python train.py --model="contrastive image-text model" --dataset="regions of photos with short descriptions (Visual Genome)" --train_examples=101725 --vocab_size=6471 --embed_dim=128 --encoder_isotropic=false --encoder_norm="layernorm" --encoder_mlp_ratio=2.67 --encoder_depths=[4, 8, 4] --text_encoder_bias="qkv" --text_encoder_parallel_block=false --text_encoder_experts_per_token=1 --shampoo_beta=0.95 --precondition_frequency=25 --adamw_lr_other_params=0.0022
Rows from block 3 of the text encoder of a small contrastive image-text model, named by matrix and row number. Rows with one number within an expert belong to one neuron, the router's apart. Each number is 50 + 12 x the weight over its row's rms, rounded and kept within 0 to 99. All counts start at 0.
After each expert's rows are labels from the 100 texts, of 14848, where the router gives the expert most weight on average: "fires on" is the input token at the peak. Only what is clearly more common there than usual is listed. The data: regions of photos with short descriptions (Visual Genome).
# router: router (text_encoder.blocks.3.mlp.router.weight, 8x128, trained with AdamW), inputs 0-127
# up: expert up (text_encoder.blocks.3.mlp.up, 8x64x128), inputs 0-127
# down: expert down (text_encoder.blocks.3.mlp.down, 8x128x64, transposed), outputs 0-127

# expert 0
router.0:40 62 62 53 46 59 54 16 45 66 46 55 49 46 53 79 44 37 43 53 67 33 44 41 36 48 36 53 33 64 56 43 34 33 35 37 63 61 48 44 42 58 44 41 65 49 58 33 46 61 66 59 45 48 45 51 47 61 42 36 50 27 62 30 42 63 75 57 60 44 52 56 49 58 46 61 54 57 47 71 68 40 52 67 54 67 51 68 43 49 28 50 54 23 57 55 28 47 46 58 71 58 60 38 70 58 31 46 69 56 49 67 63 47 59 46 30 35 48 41 55 46 63 40 55 29 55 27
up.0:23 56 50 46 45 42 39 45 49 36 49 50 55 60 51 47 62 57 39 49 55 67 59 56 32 55 65 49 41 54 45 51 51 46 78 46 70 40 47 48 48 62 62 52 48 54 72 44 57 28 70 60 40 57 43 22 48 67 67 60 76 49 56 65 53 51 52 33 37 29 62 36 39 64 62 56 70 64 62 56 46 53 39 36 59 44 63 65 47 62 33 47 37 53 20 52 55 25 61 40 62 25 50 48 43 24 51 34 46 29 48 44 49 54 47 41 48 39 44 51 54 36 36 59 56 48 74 68
down.0:41 48 80 47 38 42 42 60 46 47 66 50 36 54 47 49 42 47 56 71 41 50 50 32 64 57 70 37 36 58 53 41 43 34 33 45 43 53 58 62 39 48 56 43 58 56 58 38 65 47 38 52 70 57 50 34 31 67 65 37 53 43 52 78 29 57 61 42 51 71 26 59 51 67 44 40 46 60 55 57 47 43 51 40 41 45 29 76 56 43 30 20 40 69 37 30 68 51 57 23 63 69 53 65 44 45 45 60 41 53 53 50 62 40 64 57 49 40 51 33 36 48 50 42 53 56 58 28
up.1:60 43 46 63 57 62 62 88 59 57 34 42 53 40 64 43 53 59 27 44 66 51 35 64 39 63 37 73 29 54 35 62 40 42 69 49 50 41 55 39 73 40 49 53 44 48 61 47 53 44 35 34 69 41 30 81 31 30 59 44 60 36 53 64 49 47 53 59 59 40 57 46 56 38 55 70 40 43 45 44 48 63 37 52 34 54 67 73 64 28 53 41 57 58 60 52 40 34 47 39 54 33 48 61 47 41 47 55 45 60 53 41 62 56 31 52 38 63 41 42 38 68 56 34 45 47 66 65
down.1:56 57 69 64 57 57 64 47 57 50 46 62 45 58 52 48 61 68 55 58 47 56 47 46 66 34 65 71 57 60 48 65 40 60 48 67 41 53 30 34 52 55 54 36 35 50 55 48 47 46 33 62 49 52 68 78 35 48 47 45 49 23 56 49 54 47 38 39 42 65 51 49 37 51 28 36 56 59 41 50 53 36 68 42 64 34 40 64 43 37 54 56 55 82 48 62 28 51 33 58 45 30 58 64 43 54 43 80 40 36 41 47 41 38 45 57 32 32 78 73 19 47 51 57 54 57 52 59
up.2:56 68 51 30 43 62 39 71 50 34 53 58 53 65 25 61 56 49 48 33 40 44 71 38 43 55 45 35 75 43 57 59 37 53 53 49 44 33 20 46 63 51 46 48 63 44 41 56 65 58 65 49 58 50 50 50 44 44 68 51 43 52 56 70 56 62 41 55 51 26 24 49 52 75 61 47 49 69 29 48 44 55 58 40 29 32 46 56 29 68 60 40 65 24 58 55 53 51 54 46 43 40 41 52 35 68 50 45 59 30 43 67 43 32 56 51 30 60 41 79 38 50 62 43 57 48 60 45
down.2:50 55 54 42 47 45 54 65 31 35 44 33 29 46 46 43 51 53 48 45 82 59 53 60 65 61 43 64 57 38 44 48 37 50 64 60 68 58 43 65 51 46 48 57 64 47 35 37 47 61 64 72 70 49 46 51 59 52 71 47 64 37 43 74 38 60 64 59 45 46 71 45 46 43 49 51 39 39 51 49 41 55 46 57 57 62 56 58 54 48 55 58 72 61 60 60 54 77 41 42 34 58 35 51 31 57 31 30 35 39 15 52 47 62 52 28 80 55 51 40 70 52 69 38 48 34 46 32
fires on: "grassy"

# expert 3
router.3:27 74 55 50 52 63 44 70 51 34 52 50 34 53 54 65 59 79 37 34 47 47 58 55 42 65 44 32 65 63 45 40 60 56 47 69 44 37 45 36 33 28 24 72 39 59 62 37 37 38 59 36 41 46 52 71 53 29 58 53 70 64 61 61 60 35 35 52 41 62 49 57 31 52 38 51 54 51 36 52 42 45 48 61 38 56 48 39 47 58 68 65 66 53 37 63 44 58 47 54 39 38 79 62 38 45 44 37 51 62 45 69 54 46 50 26 42 66 54 68 57 48 37 40 53 57 49 61
up.0:50 58 38 35 28 47 54 43 54 70 42 56 47 52 40 63 63 53 61 47 70 39 26 52 41 59 32 40 32 51 68 57 46 43 37 59 25 47 63 43 49 39 55 52 66 51 39 79 43 40 61 47 41 51 46 25 65 49 75 62 49 53 44 37 38 44 21 59 53 35 60 53 48 30 39 41 61 47 57 43 37 60 69 44 62 36 57 36 70 63 52 38 50 60 56 65 57 52 55 73 52 41 43 37 52 48 49 49 47 43 70 37 62 43 49 42 47 46 55 80 64 35 64 43 38 20 64 42
down.0:47 52 42 29 53 54 53 52 63 62 50 64 49 71 66 58 54 67 54 47 65 58 46 52 58 27 48 55 49 68 59 56 54 41 36 72 59 37 62 48 40 43 61 46 40 46 71 35 47 42 45 52 18 30 44 46 73 57 56 60 57 57 46 41 50 56 52 49 61 64 46 41 40 61 48 37 53 47 41 43 70 57 36 41 29 34 65 16 58 43 65 54 31 52 66 72 21 55 67 31 30 41 45 58 28 38 56 49 59 45 47 46 36 35 55 66 46 35 39 57 32 44 63 50 49 52 58 69
up.1:41 45 65 46 38 60 57 46 57 65 51 32 72 63 47 56 58 57 49 59 51 51 22 53 63 48 70 13 63 34 74 56 42 48 36 71 47 54 49 38 60 48 34 46 63 50 35 57 42 38 51 45 42 65 55 31 42 65 40 41 51 33 38 20 55 54 52 51 73 50 36 41 54 54 45 43 63 52 49 56 66 54 65 33 45 41 72 29 46 51 51 58 56 57 57 54 54 77 47 47 62 35 49 53 33 67 51 46 61 44 59 71 48 61 66 62 41 42 71 65 61 56 23 52 44 49 56 41
down.1:58 52 54 56 38 45 85 59 47 51 62 60 68 44 44 33 30 32 51 45 52 60 42 50 65 19 43 77 48 52 47 29 46 54 63 55 49 42 56 54 41 71 45 42 55 42 69 60 35 82 56 34 61 57 46 40 48 37 34 50 45 59 67 44 43 67 45 74 74 34 57 55 58 49 53 36 45 63 39 62 47 45 63 56 48 40 56 56 55 49 65 50 45 36 67 58 66 47 37 50 64 42 41 55 50 57 38 32 45 47 40 67 57 54 57 70 50 51 42 60 54 52 43 70 54 62 13 62
up.2:67 55 60 48 58 44 38 25 31 60 67 38 48 47 34 49 66 61 71 50 58 41 47 43 18 48 37 36 62 62 51 78 64 60 39 63 39 62 39 48 43 42 37 50 50 47 68 40 41 46 67 51 46 47 65 64 41 43 61 32 59 41 53 64 55 49 52 51 62 49 40 52 53 61 29 37 64 44 47 52 32 36 65 41 42 44 53 38 60 56 55 65 59 56 46 63 69 62 56 52 63 50 27 70 50 58 46 51 39 86 58 59 37 57 53 61 19 36 46 35 40 56 73 65 56 38 50 52
down.2:63 62 53 17 74 40 46 60 38 65 69 48 37 58 53 53 59 49 64 25 37 49 46 43 29 57 43 53 46 36 49 50 45 46 58 30 32 42 59 57 68 42 59 67 31 50 48 51 36 38 71 36 49 55 69 55 76 72 55 42 57 64 52 47 61 40 59 39 50 57 48 57 41 35 25 67 40 44 44 64 56 62 32 55 32 38 66 59 31 55 57 46 38 46 53 51 64 29 39 57 42 58 65 38 41 43 51 53 43 37 53 41 53 45 34 57 36 56 71 46 72 68 43 59 65 63 62 46
fires on: "blue"; "the"

# expert 6
router.6:41 43 43 65 39 38 58 49 46 53 45 56 44 72 34 40 60 26 53 58 69 41 55 35 53 66 36 50 43 27 71 63 46 54 61 60 42 68 45 30 42 54 70 39 54 42 45 51 33 30 40 87 48 62 50 32 50 59 44 52 45 56 57 19 57 36 37 58 59 52 51 50 30 36 43 42 60 36 59 41 55 49 36 55 55 57 33 54 56 61 69 50 66 74 68 46 72 45 46 48 31 61 34 47 46 46 48 33 67 51 46 46 26 61 36 66 38 54 53 63 41 46 55 52 38 60 59 62
up.0:56 52 67 61 32 42 50 34 69 36 61 53 50 39 60 32 18 38 51 59 38 49 40 58 72 38 42 40 44 42 67 57 68 42 30 53 51 62 49 31 54 33 74 64 54 47 54 43 49 49 61 27 35 64 44 59 53 58 40 57 63 32 50 34 65 72 54 66 59 35 46 64 57 54 39 47 59 34 62 54 54 56 35 32 44 45 75 47 58 62 45 55 39 35 52 35 55 51 44 50 44 23 61 49 70 24 76 62 49 53 47 57 38 35 52 60 55 52 42 52 56 49 61 32 63 61 44 39
down.0:79 54 53 54 44 58 55 72 48 57 46 73 42 65 62 48 38 50 53 29 38 61 37 55 48 37 76 49 51 50 63 57 51 58 63 38 66 44 47 34 41 66 43 41 54 20 40 51 47 50 56 31 48 52 69 52 62 49 57 43 50 40 37 32 42 55 35 51 42 42 47 54 62 70 47 48 30 48 55 42 50 44 54 59 31 45 33 66 75 42 59 51 66 50 43 34 55 72 46 41 44 68 60 51 36 50 41 57 35 42 43 44 52 57 47 32 29 80 52 29 30 55 41 71 64 43 65 75
up.1:57 66 27 48 49 57 32 45 27 37 43 48 43 49 51 43 67 69 49 43 59 69 45 52 56 68 58 67 68 53 55 36 60 55 55 65 50 62 56 43 49 33 38 73 31 43 56 46 47 44 49 41 62 48 41 60 61 28 56 63 42 38 68 46 40 56 34 53 58 69 22 46 33 64 60 30 38 56 58 40 68 54 37 53 40 43 57 48 56 48 36 62 60 53 39 63 50 57 54 59 65 69 34 37 33 39 60 63 73 63 46 40 41 53 71 37 40 52 47 62 40 33 49 35 22 36 52 69
down.1:63 67 54 31 35 44 43 36 33 61 46 57 33 65 53 71 45 60 42 40 53 58 51 64 62 50 83 84 64 68 37 56 49 64 59 56 73 54 63 41 29 43 36 55 33 58 46 45 54 52 44 53 35 38 40 54 60 38 44 57 51 44 34 43 57 41 48 49 59 40 56 51 62 50 56 50 55 31 65 48 49 56 61 53 38 72 26 35 42 55 51 50 28 41 31 45 52 37 43 57 68 62 55 38 40 39 37 43 58 41 42 26 46 50 53 36 48 68 74 43 24 59 42 52 44 46 29 60
up.2:27 69 54 46 20 64 55 36 80 50 38 51 48 50 48 64 43 36 71 22 50 69 26 44 42 46 74 52 56 44 54 55 44 19 51 50 56 24 50 52 53 54 25 53 47 41 51 57 53 51 41 60 46 47 44 45 47 65 52 46 59 44 69 38 55 52 51 40 66 39 48 59 44 21 50 44 48 39 41 44 35 45 42 56 51 58 70 39 59 59 43 59 54 47 45 30 53 69 73 67 51 73 49 48 41 44 46 51 52 39 45 32 62 65 69 46 43 58 63 28 45 55 52 26 55 41 46 39
down.2:51 53 53 80 40 71 51 60 55 45 30 45 65 56 39 69 57 48 34 55 59 50 43 58 27 37 46 14 55 44 52 37 56 42 20 47 65 54 26 60 52 72 55 75 26 42 40 47 46 52 55 57 39 41 39 44 33 68 72 50 56 62 46 74 63 51 36 47 51 35 56 49 55 71 68 50 51 57 53 46 39 42 67 58 47 65 34 37 38 72 34 56 41 60 47 40 48 55 65 53 51 61 55 58 47 39 44 48 49 62 68 55 43 68 56 53 61 60 39 51 53 33 40 46 59 33 37 50
fires on: "green"; "bowl"; "are"

# expert 4
router.4:70 49 63 41 44 30 54 51 40 55 45 37 56 60 39 38 49 68 57 45 37 63 31 57 68 27 42 59 49 48 23 50 65 32 69 53 61 39 66 48 63 47 63 68 61 68 71 61 52 59 43 52 36 54 45 56 29 52 72 62 32 59 68 49 59 51 52 46 50 39 40 47 42 50 72 45 52 46 53 50 60 51 78 58 53 44 61 41 61 37 62 34 46 64 66 69 37 66 57 56 47 62 30 58 50 50 59 38 57 69 44 31 50 48 53 53 52 48 14 58 42 48 37 41 31 38 71 54
up.0:65 60 50 57 60 58 38 59 45 34 60 44 51 48 34 46 54 53 37 56 64 50 31 63 49 53 37 30 60 45 29 46 69 56 69 62 26 39 53 48 47 30 56 56 37 48 61 32 58 44 36 80 66 44 34 69 89 47 35 50 56 46 40 43 41 57 40 50 54 59 53 23 64 31 42 60 46 57 55 59 42 55 42 49 67 46 43 29 40 60 38 54 50 34 56 55 57 46 49 43 40 80 49 45 48 64 59 51 74 44 52 70 29 73 50 35 41 43 68 51 54 44 49 57 39 52 40 50
down.0:68 67 82 40 55 33 58 17 56 68 53 55 50 40 49 46 34 43 54 41 59 38 44 53 29 36 41 40 42 44 41 55 56 40 49 59 43 31 49 34 63 51 59 55 60 47 50 64 22 56 54 47 39 45 65 51 64 51 44 41 70 49 30 34 55 55 68 42 53 42 41 54 57 48 63 76 64 37 54 51 55 61 34 57 50 52 19 52 55 44 54 45 35 59 38 52 53 58 54 77 42 57 62 66 52 58 30 61 37 53 57 62 34 17 44 45 54 46 54 51 55 51 69 38 44 79 43 45
up.1:59 65 46 46 55 59 45 49 42 41 46 74 45 38 61 37 68 29 62 64 47 46 68 54 47 63 51 35 52 52 53 46 57 37 45 67 58 65 36 62 52 35 51 56 42 51 58 52 38 40 32 71 60 29 40 62 59 53 49 67 42 21 54 48 38 54 49 60 46 61 50 49 60 48 51 50 69 51 65 23 59 40 44 49 71 21 29 37 52 40 39 61 53 44 72 50 49 37 39 68 35 55 71 47 57 48 67 46 61 38 63 43 19 62 57 55 50 32 34 48 58 45 75 54 47 25 65 43
down.1:48 82 51 63 62 43 36 19 40 47 33 41 75 42 72 54 38 41 42 41 44 41 59 43 53 70 50 45 36 31 52 54 46 18 54 54 51 56 59 35 47 39 43 53 16 58 57 37 46 46 43 46 39 42 53 54 46 53 63 69 52 16 59 34 42 47 49 54 50 48 64 61 47 53 58 62 53 73 29 53 38 61 32 46 39 45 60 49 49 49 54 56 51 61 60 53 66 73 63 49 40 46 47 42 58 58 41 49 38 53 51 24 25 59 52 39 49 37 34 54 60 36 58 56 63 53 67 57
up.2:70 76 66 58 31 62 49 35 44 63 62 50 66 51 63 59 50 47 43 58 70 49 40 61 52 50 55 37 58 69 46 42 33 36 49 46 44 56 50 50 50 42 46 47 67 37 55 41 34 48 33 54 62 44 39 59 60 51 60 64 58 35 38 52 34 71 44 61 45 64 48 40 21 54 60 47 60 62 54 52 29 44 41 35 42 31 52 48 49 57 46 36 79 44 28 46 56 16 68 49 72 49 61 38 56 43 63 41 63 53 43 48 77 52 44 63 51 31 56 62 47 60 51 85 53 54 52 40
down.2:51 51 26 55 56 49 43 47 19 63 45 50 38 52 66 44 50 33 33 46 41 37 28 45 46 28 41 48 66 44 27 55 71 35 40 51 61 55 47 52 45 59 53 45 36 66 49 58 53 44 17 45 31 39 69 40 34 40 48 52 50 51 52 49 46 40 30 50 55 56 43 33 57 47 50 40 75 64 47 63 55 41 46 42 39 61 34 40 67 61 65 70 53 62 49 42 47 63 41 40 66 71 37 61 70 57 42 32 60 57 46 33 67 63 54 53 61 41 67 51 64 44 26 43 41 43 71 49
fires on: "on"

# expert 2
router.2:56 57 25 58 69 43 55 66 55 45 28 33 58 35 67 44 42 49 60 71 23 43 39 19 41 57 48 59 41 62 47 71 68 52 48 36 32 52 55 42 70 45 37 52 48 38 47 66 58 34 50 44 43 42 47 49 61 44 33 58 60 36 46 51 40 71 63 64 45 26 48 50 81 40 28 53 62 66 34 55 48 58 57 58 53 58 56 40 61 50 24 68 30 50 48 42 59 50 52 60 62 58 51 47 38 64 53 59 49 30 43 60 57 61 51 53 44 54 43 42 41 69 57 62 62 61 28 62
up.0:41 68 61 52 59 73 80 54 62 46 51 45 54 57 41 41 50 70 51 71 58 65 54 54 48 58 73 22 67 70 48 61 50 59 47 38 54 64 28 34 75 57 46 71 78 73 71 60 49 43 70 53 59 30 67 50 21 55 42 43 62 73 47 59 49 48 63 55 63 53 57 46 55 51 39 33 38 43 44 45 57 57 41 71 57 57 49 54 59 68 57 34 55 52 63 26 49 48 57 63 44 53 47 58 43 58 58 46 44 52 52 42 50 68 66 44 53 45 62 39 51 50 66 44 45 62 56 59
down.0:52 45 44 46 41 46 47 32 45 45 44 40 39 61 63 11 70 58 50 56 57 47 38 52 53 30 50 42 54 65 61 53 40 42 44 57 37 30 35 53 60 48 64 45 44 77 58 62 38 40 68 50 50 50 29 53 40 57 53 67 40 42 26 45 54 55 44 53 38 37 40 40 34 63 51 39 49 58 75 61 38 58 50 60 56 41 51 61 32 52 51 39 15 51 41 42 36 45 50 34 35 56 68 39 41 70 74 48 36 50 62 49 49 83 47 56 43 45 36 65 31 37 39 39 50 47 35 34
up.1:34 45 51 72 47 54 53 63 47 45 33 25 63 46 61 28 51 32 40 25 55 43 33 55 55 29 38 56 40 60 34 48 50 57 59 78 55 20 57 44 33 41 60 33 54 53 42 56 56 60 45 67 48 33 51 52 30 45 45 68 44 61 55 50 65 60 59 56 69 59 49 38 40 56 31 54 56 32 30 58 49 60 45 10 47 67 49 55 50 45 35 37 61 49 68 68 63 26 50 53 50 45 71 46 55 29 41 57 59 45 54 48 56 35 34 51 41 48 55 55 58 64 54 39 52 53 51 60
down.1:44 56 60 74 46 41 61 67 59 42 59 42 46 78 46 26 49 45 59 44 46 53 36 61 56 31 45 36 50 65 44 62 58 43 57 57 36 38 43 60 39 40 44 50 29 37 62 40 56 40 52 56 28 71 45 65 61 73 57 32 66 64 75 53 39 44 36 68 69 33 60 52 51 53 55 34 47 30 51 50 43 56 52 54 75 53 56 64 54 62 49 53 50 44 48 55 41 50 51 61 59 68 76 32 43 29 74 32 37 50 36 63 37 65 48 63 51 46 61 49 43 47 31 39 65 45 60 39
up.2:52 58 50 61 51 26 61 47 59 51 43 38 44 51 42 33 38 42 49 38 57 27 22 39 39 67 54 60 43 60 49 36 20 61 43 56 48 57 51 45 42 39 25 56 40 63 63 67 39 61 44 34 59 65 67 46 52 53 63 45 22 58 62 51 42 51 49 67 38 25 43 57 35 56 59 34 46 39 41 34 48 28 28 65 48 48 55 41 54 26 59 50 60 47 54 60 28 52 47 49 54 45 56 63 25 48 35 69 41 60 42 22 50 53 59 55 43 50 43 39 44 42 34 39 42 30 57 63
down.2:47 76 35 62 53 55 74 29 43 55 45 40 62 42 41 45 49 37 34 66 63 52 56 35 47 47 58 44 53 60 67 55 56 38 54 50 76 47 67 53 45 27 47 41 51 60 66 66 52 45 75 32 46 57 47 54 62 55 61 40 58 66 58 55 41 51 54 68 55 44 56 34 57 73 33 44 40 50 46 45 25 50 57 56 59 33 47 66 43 46 73 45 52 31 30 55 55 40 40 52 34 38 74 52 53 55 38 53 38 19 52 38 41 44 38 32 55 62 65 60 70 66 47 48 64 30 52 33
fires on: "the"; "white"

# expert 7
router.7:40 46 51 48 45 39 28 40 39 46 43 41 54 58 49 25 41 38 76 41 52 70 51 53 28 49 54 44 50 37 49 74 44 55 43 57 33 58 45 54 47 70 76 55 56 52 22 70 55 67 46 64 38 63 57 47 43 73 42 42 40 33 67 57 44 70 44 46 64 52 25 65 43 57 51 46 23 40 49 51 43 44 51 55 42 46 47 60 40 68 80 67 45 46 46 48 67 53 49 31 21 61 41 36 56 54 45 48 44 47 50 61 54 50 39 47 28 40 42 43 61 61 45 64 40 49 76 60
up.0:58 30 70 59 58 33 39 45 64 49 59 53 53 35 38 45 45 51 64 67 54 62 53 47 57 61 47 54 70 30 54 52 38 61 65 49 50 58 41 48 41 36 43 50 44 54 61 38 67 51 48 47 65 30 50 53 46 58 75 64 62 56 33 44 37 60 39 59 56 55 37 56 55 50 48 47 64 33 47 59 78 50 50 35 42 74 45 75 49 58 38 27 80 53 46 69 58 61 64 42 54 87 61 25 31 66 40 63 55 39 67 40 42 58 64 43 58 62 61 55 56 33 61 53 40 45 41 53
down.0:74 68 52 54 51 61 49 65 51 43 47 47 54 46 14 26 65 60 81 54 47 45 52 43 63 38 47 37 59 60 59 52 42 40 55 43 71 55 41 59 50 44 68 56 59 54 75 59 78 43 44 18 62 52 52 62 42 50 41 30 61 70 46 39 33 55 41 73 50 66 54 50 54 61 46 55 53 52 64 71 30 40 46 54 42 44 51 53 51 54 52 27 48 63 57 58 36 67 40 41 40 40 51 68 42 30 58 60 45 22 55 45 40 67 44 69 50 46 40 34 47 54 37 49 51 53 56 52
up.1:48 54 37 54 55 55 64 57 54 54 45 59 58 69 59 48 46 62 36 32 44 33 39 53 60 47 28 43 45 34 56 44 46 54 53 32 41 22 48 68 64 48 50 42 53 48 52 48 55 43 56 76 57 68 68 58 44 72 48 40 14 62 58 53 54 47 53 49 35 66 64 49 52 44 54 47 55 62 66 54 61 71 54 51 75 38 60 46 59 46 55 82 68 62 49 45 70 57 44 43 60 40 53 61 27 37 37 66 40 64 40 52 60 63 74 59 32 42 70 28 50 44 60 47 45 59 45 72
down.1:79 31 28 62 27 40 60 57 68 37 28 58 19 45 40 46 63 40 49 40 46 50 59 55 55 45 51 37 46 49 40 35 40 47 59 65 48 42 62 31 52 27 44 45 78 52 50 50 59 42 33 50 36 54 48 52 53 54 54 43 74 49 30 41 38 47 50 51 57 46 53 51 64 38 47 44 50 63 49 35 51 64 39 91 62 34 49 51 48 60 58 55 51 59 44 59 48 43 85 39 35 62 55 53 53 56 59 57 56 39 58 32 72 43 78 59 52 49 56 47 51 37 49 53 66 36 44 41
up.2:61 69 52 52 21 40 48 79 59 68 55 63 38 34 60 35 75 39 58 53 40 61 46 41 52 46 47 30 42 53 30 23 52 40 49 72 54 44 56 45 44 36 40 37 36 66 65 70 37 55 37 49 51 41 41 59 63 24 48 55 66 42 34 47 53 76 38 33 39 63 48 73 45 66 57 53 64 50 76 48 59 31 58 65 60 34 34 36 55 27 52 57 65 56 58 48 59 45 52 39 54 49 54 54 43 47 51 59 75 46 53 44 55 55 41 56 62 57 58 53 49 46 46 39 45 31 42 48
down.2:53 41 61 61 65 25 47 69 61 23 52 68 31 41 56 61 58 45 53 66 35 62 42 64 57 64 68 48 41 61 49 25 45 50 53 58 63 60 27 63 64 42 38 59 48 24 60 43 42 34 47 45 53 59 41 57 67 33 43 55 51 48 49 48 43 53 52 61 71 66 59 69 54 46 59 74 35 43 50 55 39 53 53 27 67 41 53 67 46 47 51 72 67 48 58 46 58 57 56 63 56 32 65 50 47 27 45 38 52 45 69 46 55 60 70 27 62 43 67 47 58 41 37 47 67 54 67 44
fires on: "a"; "man"; "of"

# expert 5
router.5:63 37 41 61 69 55 38 59 76 56 63 53 52 54 46 52 36 59 48 60 18 59 50 55 66 52 37 61 60 52 38 31 49 46 56 54 57 55 49 73 52 59 66 48 25 59 65 37 57 33 53 41 70 57 60 60 43 46 61 31 38 59 30 53 53 49 52 52 61 54 46 33 67 76 66 18 44 68 61 59 33 62 60 46 47 30 35 47 25 55 35 54 41 32 60 53 56 36 46 46 68 52 55 52 64 59 44 60 41 52 37 47 63 65 51 36 59 45 69 42 55 46 49 48 55 53 34 77
up.0:36 71 42 64 49 40 51 61 40 56 54 68 47 60 44 64 19 58 67 47 51 42 31 38 66 63 22 51 40 54 18 54 63 49 30 39 61 51 53 38 44 36 44 34 33 53 45 68 34 50 61 64 53 39 72 43 67 60 61 50 35 65 49 70 66 40 62 44 64 30 54 50 47 37 47 63 59 39 22 52 52 51 47 70 68 77 62 59 60 62 51 64 58 33 58 52 52 60 49 34 59 44 47 43 32 44 59 57 59 48 49 55 37 48 49 32 39 43 49 54 51 41 48 45 69 63 55 53
down.0:58 47 46 50 23 65 53 34 57 46 53 39 52 50 47 26 48 59 57 54 65 64 63 59 40 66 53 61 41 55 40 48 44 44 36 41 46 38 56 56 32 38 37 38 49 50 23 52 51 48 58 52 67 44 59 22 29 57 51 53 61 33 60 47 47 41 62 53 30 72 28 49 53 46 50 46 30 51 51 54 45 74 52 41 54 54 84 45 37 73 54 43 58 56 62 55 36 72 56 77 28 58 49 45 25 60 63 43 43 60 43 41 34 21 35 42 44 50 61 57 49 48 51 48 72 50 55 50
up.1:53 44 47 53 56 53 38 54 37 46 37 45 63 50 37 59 47 39 33 45 33 54 46 41 54 30 57 60 75 50 24 81 41 38 58 66 28 30 56 43 71 40 60 62 43 46 33 55 67 33 47 54 65 49 49 33 55 58 60 60 48 37 57 45 77 52 48 73 45 56 70 63 41 68 55 46 59 51 38 38 69 54 67 56 45 39 55 33 65 52 49 52 73 62 47 61 53 60 55 46 55 76 63 49 69 21 41 50 42 57 39 44 42 61 48 56 36 31 53 43 40 72 38 37 49 61 48 57
down.1:47 43 51 48 69 48 41 42 69 49 28 59 46 58 61 61 45 70 40 34 68 43 68 53 63 31 43 53 39 56 55 50 65 26 33 64 51 48 43 50 53 39 50 41 45 25 67 61 58 50 52 26 38 44 51 55 45 32 73 31 60 24 40 51 39 61 50 30 35 46 68 40 43 55 62 54 42 36 43 52 57 27 59 63 40 43 52 58 63 41 50 42 60 33 58 55 44 63 35 32 58 62 67 27 56 59 39 41 46 50 35 42 64 64 59 37 52 53 67 44 53 31 80 51 49 34 38 45
up.2:35 53 67 48 62 72 26 54 43 49 73 64 52 42 55 57 63 53 54 52 68 18 46 41 49 41 52 60 54 47 48 42 30 43 44 40 45 60 42 33 49 38 54 20 51 39 42 48 60 53 43 37 38 42 56 52 73 39 42 43 38 58 75 39 38 36 42 62 63 44 61 44 53 45 35 57 64 24 46 36 69 37 59 55 47 52 65 48 37 44 63 58 45 73 74 37 37 41 38 55 52 48 36 68 64 35 70 40 38 44 42 52 40 44 47 33 52 60 31 28 32 50 58 54 52 41 36 45
down.2:50 56 44 42 53 52 70 45 47 61 38 57 61 34 36 31 54 49 38 45 52 42 75 60 52 50 30 61 50 36 56 44 50 38 40 47 61 63 62 62 63 36 33 44 51 49 54 32 53 50 45 43 63 56 29 65 47 06 57 52 41 58 77 56 37 36 40 68 41 41 53 61 53 46 41 55 31 53 49 39 38 48 60 50 51 57 56 54 33 76 53 34 46 46 54 22 42 46 31 61 61 61 15 64 54 44 48 51 37 55 59 57 34 45 56 41 53 29 44 38 75 72 57 45 41 51 54 60
fires on: "<end>"; "on"